From a checkpoint of a small contrastive image-text model: 64-pixel images, text encoder norm layernorm.
Rows from block 2 of the image encoder, named by matrix and row number. Rows with one number belong to one neuron. Each number is 500 + 50 x the weight over its row's rms, rounded and kept within 0 to 999. All counts start at 0. Numbers have three digits each. After the name is the row's rms in percent of the matrix's.
# gate: MLP gate (encoder.blocks.2.mlp.gate.weight, 416x160), inputs 0-159
# fc1: MLP up (encoder.blocks.2.mlp.fc1.weight, 416x160), inputs 0-159
# fc2: MLP down (encoder.blocks.2.mlp.fc2.weight, 160x416, transposed), outputs 0-159
gate.127 100:431454461591475439494499475499466454442517489523502537420536506637465540580383467502508448486500425571480440495439493509523543520592540549450551468421496556393604481507483473478475497535511390470531547485496557548512506551569542438445482490568550511503503467595439515563413605517541507425451542482493468529518523576470504590555410537460519516577441549522527523529438495483553437526550445597476543427536499486569598411509461552463569516501486556465543562583468502417485473505448537
fc1.127 100:548527486526459527557501456564493528535581500492469518506568541508506542459495560572543546493443575397533415402511486533470409451474439509578462424524526545603541498503448469449430463463527549469541447464456488458532552432376428515493481500457465536587461504542492465483630467526519559504486464517513481473580456544396588430535527462497502511515538544418449366517517446475381501517490446526597513534436538547469518530591451471432449639492485482544579472474516507515499577506513550
fc2.127 101:465504552460421581512493458485518412448533489461463481489535462530463559548519507518523472428417575549452541569562491422550600469486511475564530478490542444453462565444444494476564424532453497503575475504401524475562467405495549580530602561442484505508455492541470419428594516519507585471468447554485614504605451427469563597531513407495455508490505562477472482535498490461539533564520455417485439475545445386449486419446528543477420546424551438544487443502465508494478409542519458
gate.128 104:562578514436532536491526506528466545454456492568386475546500420476515510488565493548529481609518495480507415418447401537504509548508540545490571461390460462517472599472602545567487495537432503490506512485577523503466590467500544547428598413560455475433492566581536528458531519466481383562434557544568478467585561468458447465542511571497538519539573529423472482471542556534502495513552430611520497447430503458452597487573521529525527508458525530492534539482558450524480508576409570
fc1.128 098:530565424516441541464502556527575431507535444467618525472459518465567495539472497462465500448559524404532510452461462478521446414541532443433474459424435544519446516398464511535548522509468613477479559525584471572515562456424474544437493570510488400518571528474532493521526478501462438444396546500542561606495539496553586463484487577536492430536545535558434496491560484555496419489500435440486407504460582468455636420494536458455449488497476546575557486481557545547431541561477468
fc2.128 102:514433517533540512541483509616495532445558482473491475535537481440440496468521570550550527542501478414428456536603445438526438594508436493510449486417541549576520461460558535538532516440452459473544503505565503494568572431511566583504592451457522526443542581521455464393460426421529502452509549547427501453440550497400526535510469489424424489569411554483465460469489526488497434480458550569533488488488407506485505545421529574539501451579492408493565492440595588393487425511485481
gate.129 091:587549444462599522473463470416607563520510414452491398577567506491452404500519421434524515486547524532432471456561558455459543520598564452492536512524456461378474491485520501491505567534479475496420501475552411576508569462454486524471520465568581500447423491495487499589419558440460460509481510508534452419443579482477505581536470520576390562427498516445562490477571496519461473424489420515430467552495514469517503491430469458444575483435525445505515502501416539441587516496418507
fc1.129 098:479557531517562508534493490427461511486537561550500472450505533470481542529410575459580442514464510552441526526535441432557456544523417507502516538528480584465524524466530425507481592482484476379450529565552530473510495564528526489519443574517591418537457584487470518414477419549467501469557568535533566550447602451428486524460557446511442451566491524525527430436603415470439435472516510474483453525542423537537459594442454505396498567422520550535560406538514515560542559389433481
fc2.129 097:490486505398553484478453472555534497519553439461590534547545569494532571560473453474571506514551399513513574462485572484474506450623599495441528506450581442483558579428495537595554404552586531459551499461460524569502523533431554385578492457483448468549440504488543572495447580500520526553509411481514534464444579423511518523457561577418563503574566484489552532563547453529548451418522480523447559550450448478552490568481559493533466512429460517510450456569539514446537533452487467
gate.130 097:537439488443484407424522503490576545418442481481511564460565540464508526441537503563518559460474517547512500500551488535550552362489427512534483528436493450561524515436571607544432459597565478492410378561547465514511447532455447453421466598550560548489498495426457506451499547478434485484500502564495462521477486547464541442488529440565462559481557510492477598467572455535486412574590516448504542446528434406577544472491410467501483520489479475442514506543546612430493523583496565
fc1.130 093:588403545495496412503580456518476555488567482484404495509596512567476421467566476582506563555542491426574509516459501548456488580519581475589386527493473493509533467585470466457504467445465493552521556478456540502500499400530524540569574532511554531422515474576471457465517524445511508473554459547432579473494516542450556489570475548436454520578454585565527504441485567490502495608550494451529488411513412454432533403522486501587549472479499507405466519568513392420489550548537504
fc2.130 097:545602500534489553499548540506581528475454532521548531509552456499524545391464582483524555476540490521497424429572554455542556458522555521558465529609589458588564474439491564470521483468451635529495559508471527510476469482456446485437544523475503463571537445568414500523471404543464541491572482556448560502487534541494522573402495462530458560414525490426559484469517451542561464488468520461396451403526407484470534461503471393525466540525571544549543429449571567560509419545459556
gate.131 102:573442482526585477568560534497521416480520566469542449530442472510458472537543473570430485500486556460515455513548455518542485527454523452533480487528563505504488512555550530398454525569576478476515529512447537497437412540561606453574451544515527490554426495449445622525522436502503597482460485502489416461471497576482416534508486435564506474489554407389406441565578610538474567443506513443530504471592590521437453461475457493529594452430517523549447480398476461560519547494515586
fc1.131 102:528438513542418501580511489486559481464553597451508412477427483514534516534412514422534479537454502560484453533417404515601519505540517459506526475507533589470581460462521515433532423533633470425477466575467509483419515513529505440581483477533545511587528552555437514528480499462530447475419483421538543525474559454526451452469486498413590517578560508547460527506503560517442575538571525476444610566582424540576482582490416532483494427496519522535450551449573450461531565519420505
fc2.131 107:486497433546582491559474510436505488552493485532457512527480432419510545440538531482403489451558609424580542448505440548489584436539444509544449461468408428524495523603474486592432606450560566494502496449483499505514474495446495444593596415462508484510474499540496480498541507521502538513509508585481534526476465489409601537505509423404576508515511506516475449526572462499461539446467416464511436618468586604483564527454458464602468572576505453492552512526462453567548549507423484
gate.132 101:520595474476522435571516532433592416426558531404466506495489521475563504494516511512481461548504493568557597474437594486551528533646496427523577401471512508518516532485452395487498477536482586472480529555519552439534521564490564459524584507504538529427411483433419504456562534475510441548577547513380577528461467457443494438468499511500563519538467582416509515458584501484450537555470460452485509500563403540566494467457536518467541503487556575464592539526408397503464492491494517
fc1.132 102:499480467541536500467521557473421484494536487574533514493594470548485515472545509480477429506510446513528403450461525492444392574481560426524536537462530550569511457439400457523580401546427432519494492432483493563578433526423527496507472463411564539510478517450439544450475459469462476543535498512473466513501507475565388534554509560610592535576420503527591569621495539481466520427579472421442459573526567552519548509521571557488517525458459454478476513420467598514526536568556583
fc2.132 109:417438506401481485456495434494592472501495424489521496469466496541484503498515500560584548462530556488496465462448472565531557487446531470516450443443589517591419554559481536491355651522489536556507438519488569503532583463402484433487512514536451444433476516537486491456505515507510494474400464547471530499535464552431605508476433456440507494523555490605547458530411529434561478507507617523474415446546488459425486472406518461417473517587498485594540535514487508601527503546496561
gate.133 093:542577555476557466421544424574501586489491461533562564617466447537546449551530512526407567503456481459442505488547472479489483487464496472574459566574432470471483470471460475540523403468462557466573543448511510544456481552519434532452487564480469463570585562503556507439424476465407478407454498648457405481578462505567499421511571460446534463473456529437503426509502562468478490517467478489431518551511551422536489484513558571424507529414398492545431489491520496507421582569449523
fc1.133 099:500641477365476512498522496476545433503506444476477528435455422398574478416454482479550453586539480457565480578467537533498518523493575456495580435514534488509425472489501406496427544449441461503521522493411494448488412479437586566461527523555503518428555458433431473587576586556511607454483539498534555551417384570485534524518458507460526451484519521560540477448402486481513573552473485515473401483523492568516553410514521430566541533526536525515513520499556465550514495548556470
fc2.133 097:546521529497495476516445421536551503522531472552553464456403542494503413473509482456474473525522525523582458486455522452467396522453465440586406531429568460456537468533536535505369527525471464571466486484462506485570569588499504445476554461564439471577558476506593614566484592567537533523536479469500428529513588453461566543497612574449466412473451477602488486562485497417564465527423577504420478549513579516531501558468478466516529585481491457529528488511554589563496448536543427
gate.134 104:625513503594512517468567550482560442431495481424426451568486478593499459446481447485532495428506524493493491467454444594506486605405469497543519453527491570505432550532452551576521468482550577471473493496555425571434500567447439477473478381494492441536453477525580524546480535546571447439552494483560506580423521511498583595539519516540483549430485493430494455486462494473435473566457526514453469539453577510502538426542489570455523457427439440561513509595567422465447580564565552
fc1.134 104:576558531503515477443568576490491456414554501511416497486394513574528517547536460479522457467435510553440437470464546556464513609414538467562508483474497489448541426430419626561499444423518472493520545568460558484425541473490539477466422560470527549512570559502467481532514448475494494485544426529559555410513565430485470560457462500506563504466629465553548480473497431501538516585523517434518482528474546554541467542516536586400521516527403551629453415439510502500428515565553480
fc2.134 097:531434524487480536400571527407502519567519518461535464520511481508406581425519464546523545532492524483524528481408567569649519466533445543578456537557567558587481494601439473449504450508528490483428513534493425448393428549489521486499449590499496452516491521544442502569524569429560447528506392597508487543494504491462423484594483449552527434523428522435553493466531577571497594481529501485571516507501428457506450537464467458520428473556460473567531495507485557387495488518568415
gate.135 103:438488604593490592579539565538400486455630531540526440438529463597546443515564480429482528485485534427505504541472475601472487541466446483404529518521476525516493489422412462440438547446576492472554447500446465491506514564448475547470452499478582490514492509520531518466574530538445453461469523379490545503450548481408449508551586465580552483455502525504542429528455524570485442519490412454532544538546531418517550546499466494539550494439573495565572434497561601578536574552487527
fc1.135 096:462455491563480483578489411472547496426490524494573554577522518542374528425529517485512491388447407512551574603462481519601588522434419561404431572501493500559553581568562520486448484508535536536502474485526547473527520529487515484615454481494399524581497444537442529516533456466530452570552481444550581492578528505539405469486527481400427502573509496510464541511481477497430489420519498509534507512487569440488467401518525447417565529444433513452457509549475517547496505517572410
fc2.135 099:506487477487540520575496443485489484497445559599430482554430479611555402364527468442547587444455505453471616411569528514561534470572505456538432539518554558510541465541470492483537523467430466474543550475507428538438492518529443542571441422494567469460503490400541469483542531527508450607459518491602567512558503524464557532511562488452477544505482423487451604482560578404457534567503508452460578491412512548419480446482440527537472525429526553534572470520443508456542463466537510
gate.136 097:510564550437442524478524597500526438592526451451470578531552526391549498562489500461456515503544495435556470535521501503605455466435576564530483454464413464441481425520505492560516420447483523536626473537521429583439490519562548541382558503554546540382389541589473507430473450455583513498479461509503602583443516490548418507455481538428523469443464479481487570525489475427465491491505482465474537520516502480402429410446462485454498531487559483553524519520540537487547560479438417
fc1.136 096:495450449502569533444551519509381580516525478495517599533437539469404528485472480449539421496395491512531553533582604494496466521424440465499433552514519446514485458479481500474515595504607523567523505504564567425456445471480478526453550460445540535481542569571428555482478474538538518516520464479475423546492482513423429517521340556463443427524425516499516448442512575496539498522556534516504528426540515419618476482511423436467492502523508530482466414562585549563467443451531615
fc2.136 099:542545449553516528518526572477501490544563458498444516573428492532568440507426512425476420509545522504485455439486465515415532500483601503473445462432507486522600590493430432454553564456473455450487479568572486434445412401498478481448556395429513583513489553534446488495546385552427464563541497545522507449543442539406410571457484579486508548457530569524535493469454539477579485522603438514457524426476415465554556592529519483500484449510541500539529472576443421538513477516547572
gate.137 102:546421452609518537538424496549564550512518571457358497555400527602607468497462441496581484565520471478505575527449422533523442452507535559549505578551522608519415588542433460465473507511468509488487525409489514459457456466551396551505486440527453457481507520489538536505555549556449494504529436558460533457538535506489554470491494486536576564481481512569441497521448554524474453519579472449561479573531417545543528525455617577476446520447539478508500544384555518481488587541448468
fc1.137 104:480498517430512441405552491520477393552509540492458564400461507507498421516456420574504480634448461516477482496559462468452444459548532542568494449446457394461469511573422474567467589461505525548534557496493442533585466537530475527459508414565487507502491564574554548537371492500571427428430577504590510580452491603606514469555569511477564509527414509472445449618454538512497546447457488477483511464508549494529515494505486373498524453540504422513537507469534487552490474477520508
fc2.137 106:505453496439362475519462575462446494511475460492488563492530415468502463447452473456510408402398510500469447549520482508557429464495557538541501476427485579500445548466579526522385541478481505564460475538504463407508463491410553438485440566542545468359463467585527520490495540562447474485454508437536541446494513458482560415455466525546439402469561457514591546537538481466490470539500505529416480557457486458415431453410527546544481535405459568569435554436480417455519524509484553
gate.138 102:465409532486562568523503543421456461438510463570439454450435532541476534476455476536451513442584455538462383482559455531572499524533496610506496571563407455476570441462436457518445545467419587532565508462573457454523483554436474571449483592499579376497471561475454516525451532441535438483425497499548527482556444464477488491560599432500560489539495507523599497444551471543493566455531501451534406453404566530571509559526548449508525530491466557518439541469493559497483460527447409
fc1.138 098:569625382534496567465526510429421380436478482560503436528495401463410506572494514563576435493476395571550484507435457562547487449435536535512458429484446539434529528505439475531515474468472482483537495599413512569521460528483523503536510480501551406459532563533424492501507497518557471494492563487552449484483490458490448462513538495459490479505580547486504529453440510479457547549483518569447517578502497639404514469417524433494367541480454471534507478580467485478467363520460478
fc2.138 095:531510598494491448501459458561484516473551490532555451493472541611490495541608530592588547511512432420456471535485549521549433522549405492536522480464484452551449433466490537456475527549530434467475467479509500551451521448387496477487421461544501496492408528598555479407516502416586540541449492567484561595439478485504464493493439431496430504528566602554434527387452433533454540444444481578464568504484489497505553504519431582537424428432443544510495538407560578551447514518535475
gate.139 099:476516523595498505572476555481464556569566567575557539500446464494584427464583448484518510538493523497480502490525490539516447513533463499438423574469512475515415381419438408494520533450493421572495415466474474439577475447462484496406464586580576431461533530513482517515553417509550597516412512530578554510484420528534502505490458526546492426560439527539544560597511437435502436573437500482505435541520440540510585524582476508489462492544431461538500441515524419468567485402566550
fc1.139 101:537539446488553420433554489478486442532520450527515539447522564544440596547392541523548587484470591484492630457468505504539575544535502572517410468516364515528479537506518549469486487494532508502534552550505543499523490547453508479474533493425465473499434515376595514528456612499565526534474473516518499587525500506445418595537508587551559585473459407554445538401563510538455537517531443415478484606525429485532527520427446465474502488442548445458469577590513502491456506571520474
fc2.139 100:551476447457499446541537550464410548504567545529529521425558493518532458526427448511462523484470549448447532465522393579475581576574443505480474486461532481506472472567527530570411425425500521563573528570453480517519556525552398473525486424456407527428557490482430471496430468407456396555518528529470556504431416471528430492486507504555535489463477489575533443537542592439545452422409544430469524489575560441506528488506466451511398425581567436547565513524502485570461545568468469