A small contrastive image-text model, trained from scratch.
Training: adamw at rate 0.00074, 3000 steps, batches of 128.
Rows from block 7 of the image encoder, named by matrix and row number. Each number is 128 + 32 x the weight over its row's rms, rounded and kept within 0 to 255. All counts start at 0. After the name is the row's rms in percent of the matrix's.
# f: depthwise 7x7 conv (encoder.blocks.7.mixer.f.weight, 320x1x7x7), a 7x7 kernel
f.237 090 [ 65 123 128 150 108 125 120  87 114 135 148 133  98 160  93  79  94 175 102  55 152  99  97 168 213 134  50 123 100 111 148 129 107  85 163 117 114 149 129 151 136 149 137 123 117 128 124  68 131]
f.238 101 [114 145 121  77  83  95 122 156 170 152 125 149 141 138 165 187 176 146 158 174 161 131 125  81  85 171 154 140  73 122  94  67 121  79  88 137 147 146 139 148 140  84 159 178 170 153 120 123 106]
f.239 114 [218 181 151 205 143 111 130 131 113 139 155 123 100 119  71  90 147 140  90  95 145  81 106 121 109  94 141 166 116 170 171 140 115 102 135 107 138 151 114 115 125  70 121 124 131  79  74 107  96]
f.240 108 [132 142 151 133 118 174 201 130 149 102 111 110 144 157 124 145 170 187 133 188 189 111 114 139 127 118 159 132 112 109 109  90 113 142  95 107 113  91 134 148 130 144 121 152 163 194 216 186 146]
f.241 083 [129  93 108 137 102 125 175 105  90 127 138 122 139 140 126 109 140 129 140  47 103 142 105 106 136 177  71  98 123  98  81 185 180  78 119 160 134  86 105 127  54 152  97 105 102 127 107  90 177]
f.242 072 [118  77 146 111  99 100 156 163 123 105 125 119 144 146 154 119 124 128 167 171 141 155 161 142  91 158 182 145 112 144 153  80 178 162  70 125 125 182  73 114 180  83 124  93 123 151 155 186  74]
f.243 126 [163 152 125 148 153 119 121 139 157 136 132 141 143 136 128 120 113  94 120 141 120 111 161 135 107 131 137 140 152 118  91  89 122 117 135 167 177 163 169 165 177 204 191 186 179 181 164 171 203]
f.244 105 [ 98 114 143  82  79  66  99 149 122 149 124 116 139 186 175 147 162 102  78 113 175 207 138 158 109 118 154 151 164 152 138  71  84 112 144 167 163 133 125 132 131 135 132 119 106 122 198 151 140]
f.245 092 [131 138 164 143 116 176 181 139 100 117 105 148 163 124 118 135 124  85 153 173 163  76 123 155  90 141 121  61 116 126 132  94  98 121  88 165 160 151 112 148  99  95 183 158 139 208 164 175 162]
f.246 100 [146  89 105 165 150 167 188 165 171 116 183 157 125 146 150 146  84  96 187 131 118 140 101  71 122 150 120 163 163 112  76  96 145 118 144 142 173 156 161 105 123 160 132 155 172 163 122 145 191]
f.247 103 [ 78  98  68  69  71  86 118 138 155 135 132 135 124 154 145 184 165 157 128 166 149  83 133 137 128  89 108 118  72 122 127 143 126  89 153  91 109 146 197 138  75 155 139 128 127 186 157 119 156]
f.248 109 [ 49 110 115 166 159 166 192 134 148 128 160 140 194 211 134 113 105 111 105 119 181 110 145 129 104 124 128 109  85 129 138 160 114 104  70 119 126 162 147 119 106 111  96 134 153 165 126 149 189]
f.249 120 [ 61  65  69 102 129  86  69 104 134 104 154 179 144 130 114 175 136 112 135 137 130  90 185 185  86 169 138  92  98 179 131  99 133 123 111 165 148 126 118 152 152 148 156 138 141 131 160 154 163]
f.250 107 [126 156 176 184 141 153 119  92 169 150 174 125 160 151  85 172 134 105 106 145 116  77 152  85  58 114 171 117 151 190  96 109 120 155  89 148 132  94 100 182 175 125 128 117 110  92 124 162 113]
f.251 090 [125 126 148 134 161 155 193 117 153  94 110 107 107 160 135 142  92 136  67  98 152  88  94 125 167 160  90 148 157 131 128 115  91 130 217 194 191 139 140 149 138 163 132 163 109  88 119 101  96]
f.252 101 [169 194 167 170 178 171  77 132 155 168 137 162 173  76  95 141 127  85 145 131 110 100 130 146  97 104 116  89 150 128 155 171 134 133  80 162 118 158 170 144 135 104 160 124 150 196 162 134 133]
f.253 087 [155 123 132 170 150 209 156 172 124 113 127  91 148 161 116 122 140 130 122 128 170 160 147 144 132 140 131 119 121 161 142 146 166 185 145 106 143 158  94 139 184 125  42  74  98  55 104 128  96]
f.254 099 [198 188 156 171 153 166 148 143 140 105 129 115 112  94 110 132 166 130 181 157  83 160 150 170 118 150 157  96 140 141  96  78  73 112  93 109 144 180 181 153 175 134 157 137 136 171 119 123 151]
f.255 089 [141 174 220 171 154 181 145 167 129 145 100  60 116 150 129 145 138 136 130 148 162  98 160 142  61 125 110 125 139 149 190 159 141  79  87 137  86  97 154 146  89 128 128 163 126 133 118 140 151]
f.256 089 [152 124 182 216 160 168 160 147 124 163 151 153 143 144 138 129 153 157 141 154 151 163 112 124 181 153 126 118  92 120 132 121 123  95  78  82  73  84  79 122 108 101  92 120 113 119 191 170  98]
f.257 110 [156 119 167 135 158 161 152 125  66 149 103 156 174 169 175 103 152  80 115 132 121 190 111 153 132 166 150 169 184  87 143 114 174 129 109 180 120 120  75 114  81  68 147 156 116 119 131 106 121]
f.258 096 [163 167 192 179 113 129  82 129 117  96 108 121 116 101 143 145 113 134 109 159 124 100 101  92 146 170 143 155 102 173 171 130 140  81  95 135 191 166 142 118  51  90 134 146 151 156 116  59 108]
f.259 086 [102 162 149 114 176 154  55 134 138 142 125 150 161 102 136 128 163 115 174 158 150  92  78 178 130 140 148 176 155 129 165 140 134 160 167 219 161 171 139  92 115 138 179 106 139 140 108 122  94]
f.260 098 [185 157 144 141  96 127  55 119 111 162 163 147 174 105  94  81 137 130 144 214 102 104 140 156 123 124 137  96  89 114 135  91 107  84  89 157 145 134 108 113  99  91 194 174 161 147 141 136 124]
f.261 084 [116 196 146 119 140  68  47 144 170 142 141 160 143 127 148 133 128 107 155 175 102 101 137 136 103 122  97 121 142 139 163 135 184 166 191  84  69  98 128 134  97 104 165  99 102 153 165 163 119]
f.262 122 [138  89 102 146  70  78 135 117  86 132 145  74 101 207 127 130 103 153 117 105 168 109 159  99 138 137 121 158 162 142  56  98 102 120 158 141 151  97 137 156 144 176 145 157 140 136 140 207 157]
f.263 102 [106 118 150 168 194 158 180 119 116 120 124 146 137 130 179 124  93 109  87 129 106 169 118 106  78  54  87 174 167 144 145 162 138 164 186 105 107 121 164 136 159 140  68 107 134 129  87 132 163]
f.264 080 [116 127 146 144 110  80 156 156 110 122 128 114 120 183 196 153 111 165 152 125 211 152 146 111 134 125 108 188  50 105 143 144 109 110 165  92 132 139 141  97  92 155  67  90 110 104  86 113 144]
f.265 096 [133 136 125 144 137 141 167  83 110 155 178 166 152 159  87 140 125 139 139  62 106 126 172 120 129 139  55 114 119 139 114 104 176 111 111 134 123  64  82 141  74 149  85  97  74  74 106  82 119]
f.266 097 [116 146 167 131 118  86  59 121 120 107 132 158  96  62 107 139 102 126 178  71  78 104 120  98 105 152  69  94 111 169 164 180 136 107 163  61  93 136 105 114 122 137  90 137 100 119 133 159 149]
f.267 084 [151 134 112 112  94  93 116 104 108 123 151 162 164 127 118 143 163 159 189 206 134  63 152 130 119 107  96 106  91 188 186 152 134 116 147  89 211 137  81 137 140 139 112 105 110 116 107  94 117]
f.268 075 [ 90 114 108 125 217 217 146 122 114 144 177 116 143 116 125 126  78 126 107  64  87  82 117 111 141 127 108 162  71 121 155 189 146 116 149 142 128 152 165 120 128 158 167 100 111 120 112 126 159]
f.269 090 [111 131 137  96  97 137 142 105 105 127 187 136 196 146 123  96  87 113 139 114  76 156 143 128 129 198 129  74 128 184 137  87 134 114 136  79 123 101  68  94  85 141 111  68 110  80  96 111 143]
f.270 095 [183 146 138 111 122 161  60 173 111 110  91 126 156 107 137 140 132 144 158 144 134 110 123 109  61  85 148 199 166 154 144 106 131 165 192 124 162 148 114 132 159 138 150 163 138  54  93 159 103]
f.271 083 [ 57 110  52 128 160 179 172 107 174 139 127 187 125 114 108 138 140 110 121  85 117  90 145 115 131 129 156 145 121 155 215 178 148 132 136 123 106 140 124 100  64 120 114 142 153 166 118 141  89]
f.272 093 [126  96  92 156 104 128 183  88  92  90 205 128  92 183 140 122 126 184 154 156 132  96 110 117 136 115 128  74  66 124 142 134 135 129  71  47 124 125 163 147 143 105 101 121 107 151 131  97 105]
f.273 098 [153 185 124 132 120 107 149 126  83 124 172 126  89 127 134  72 147 198 131 114 126 146 109 170 205 110  94 118  66  92 115 125 126  99 111  67 113  86 110 121 127 154  85  82  72 129 153 119 140]
f.274 085 [105 185 158 143 158 125 144 157 162 119  85  96 132  83 168  96  95 116 139 114 139 145  80 114 153 186 109 154  99  92 121 136 121 115 141 119 128 113 127 150 137 174 122  77  60 130 168 183 215]
f.275 102 [176 156 117 120 129 164 127 183 162 141 114 108 138 129 122 104  98  70  94  97 121 148 138 107 118 128 133 174 206 161 134 125 118 102 150 179 113 133 129 116 147 139 195 164 144 169 174 206 177]
f.276 091 [159 202 159 168 171 165 148 176 142 138 121 134 168 176 124 118 114  78 110  65  89 149 189 155  92 127 102 119 139  79 102  89 121 157 161 162 154 167 131  93 140 127 140  97 137 140 105 132  82]
f.277 095 [175 133 153 150 136 135 144 163 123  73 103 147 148 127 144 135 111 124 161 174 114 174 137 137 142 154 118 109  73  82 118  76  94  73  77 115 145 136 151 164 129 113  90  64  53  76 129 140 170]
f.278 146 [ 96 109 140 129 123  76 110  83  73 117 137 124  54 130 128 102  93 158 124  91 165 166 110  56 163 171 114 150 173  93  41 124 142 149 141 175 130 119 137 154 149 133 157 119 134 116 116  91  97]
f.279 094 [111 102 128  90 141 172 119 115 114 122 130 129 123 125 161 135  91  84 141 185 138 186 146 117 122 162 148 113 208 172 171  78 149 146  74 122 135  78  63 141 132  99 182 134 108 107 120 168 170]
f.280 084 [137 124  55  87  99 122 109 184 155 136 115 133 137 199 176 152  91  80  87 125 164 167 136 177 143 139 167 158 113 131 148 129 119  88 118  86 154 130 120 118 104  97  88 136  92  97  94  94  67]
f.281 073 [144 179 136 157 142  76 148 149 139 130 176 134 106 112  99 112 104 113 111 131 151 107 109 134  69 104  69 173 119 147 204 168 188 131 177  68 113 129 143 121  98 154 102 120 157 147  99  82 170]
f.282 097 [ 81 144 102  64  65 128  98 131 142 149  93  66 113 105 143 144 116 143 111 146 179 135 117  95 102 162 135 178 115 123 151 109 119  74 103  87  64 141 101  83  59 104 148  98 144 167 118 126 131]
f.283 105 [144 105 119 131 125 157 177 143  83  83 102  95 166 196 148 140 126  99 117  99  93 108 121 158 186 142  95  94 116  84  60 112 144 140 160 122 125 106  89 110 115 179 177 158 177 158 132 109  77]
f.284 114 [119 196 136 112  78  50  58  51 146 148 171 155 135  96  94 119 111 134  97 110  98 158 125 134 160 137 149 119 160 122 136 101  92 100  97 166 166 152 103 124 124 123 169 157 165 151 153 150 150]
f.285 100 [109  90  73  87 109 137 123 109 139 159 173 167 159 192 110 107 163 164  78  91 152 104 130 122  64  57 112 109 114 139 144 158 199 151 117 109 140 149 167 155 107 103 100 158 156 151 156 138 136]
f.286 091 [130 112 129 156  91 117  75  96 106 131 180  93 126 129 127 160  71 183  45  96 118 151 130 101 182 109 130 192 112  77 149 147 113  91 180 106  81 146 164 143 124 155 139 158 131 118  98 123 134]
f.287 091 [130 138 165 163 109 106 139  81 123 165 141 105 100 188 123  91 111 111 140 124 169 130  84  69 105 112  88 109  90 112 163 181 114 128  99 121 107 164  80 106 100  70 121 146 130 113  78  82  57]
f.288 118 [129 116 143 110 140 142  74  72  87 138  84 176 107  72 138  82 124 101 131 108 109 220 113 166 112 106 153 156 203 135 160 170 166 180 141 153 131 119 123 107 126 145 121 127 108  84  98 117 132]
f.289 103 [101  84  89  99 115  78  96 131 109 133 148 154 134 174 111 138 148 113 120 139 181  92  95  92 130 136 120 189 148 109 105 133 155 100 185 151  95  86 100 120  91 167 164 136 168 186 187 156 182]
f.290 093 [169 205 184 179 133 120 160 113 160 142 159 163 107 135  64  87 139 137 114 106 152  64 111 127  91  59  83 116  72  86 130 137 133 147 116 119 137  93 152 120 117 139 120 133 129 174 137 139 167]
f.291 105 [140 192 157 149 150 135 177 110 101 108 140 127 134 180 154 109 132 129 125 130 137 108 119  88 127 167 118  87  78 112 100  71 151 122  49 146 166 151 170 197 177  93  87 142 135 167 154 149 133]
f.292 117 [ 90 127 152 115 125 106 134 104  85  87  98 100  93 130 165 113 123 155 139 127 117 200 135 146 185 163 160 130 115 109 108  85 114 110 179  61 108  97  96 108  93 164  76 109 112  80 131  67  82]
f.293 097 [129  96 137 111 138 132 162 145  82  94 156 101  86 159 155 120 133 175 112 100 136 115 109 161 185 119 155 140  84 103 134 167 114 128 110  67 132 114  73 105  69 106 117 171 150 163 222 106 102]
f.294 083 [118  39  68  92 114 119 136 165 126 174 184 173 172 145 113 173 203 132 130 117 121 122 104 145 111  96 123 108 117 125 140 128 139 135  96  98 133 145 119  68  87 146 160 148 158 133  91 131 185]
f.295 087 [168 153 155 170 181 193 168 209 136 128 134 131 128 120 128 108 183 131 112 141 170 166  81 122 126 110 137 164 140  83 116 149 122  61 157 130 107 120 168 111  91 139 106 112  92 141  98  97 184]
f.296 125 [184 156 185 184 160 152 169 119 118 109 149 161 171 148  99  97  44  87  65 111 107 102 125 163 174 166 136 119 135 112 141 100 104 110  94 131 113 134  77 126 116  78 151 132 131 131 158 146  98]
f.297 076 [100 110  89 128 116 108 113 103 130 104  90 120 169 147 153 150 111  66 113 129 135 122 126 145 103 156 116  99 136 112 126 167 161 174  79  57  67 101 120  61  88  78 114  68 108 104 142 185 117]
f.298 118 [172 187 188 170 131 119 135 154 126 119 123 107 127  83 140  54 115 143 150 135 110 149 102 168 175 169 132 142  90 119 130 118 113 118  98 112 140 129 122 104 138 112 180 173 136 179 170 186 203]
f.299 075 [103 105  72  98  65  80 110 134 156 142 140 122  94 110 160 198 165 129 143 148 151  99 147 105  84 162 145 147  98  66  91 122 167 160 104 166 124  97 149 149  98  58 139 107  98 138  96 135 153]
f.300 099 [104 117  48  98 112  78  59  94 115  71  79 106  95 119 144 149 162 161 106 148 130 121 162 192 137  98 163 143  96 126 151 101  91 157 145  70 139 110  86  96 142 126 133 175 151 128 135 124 119]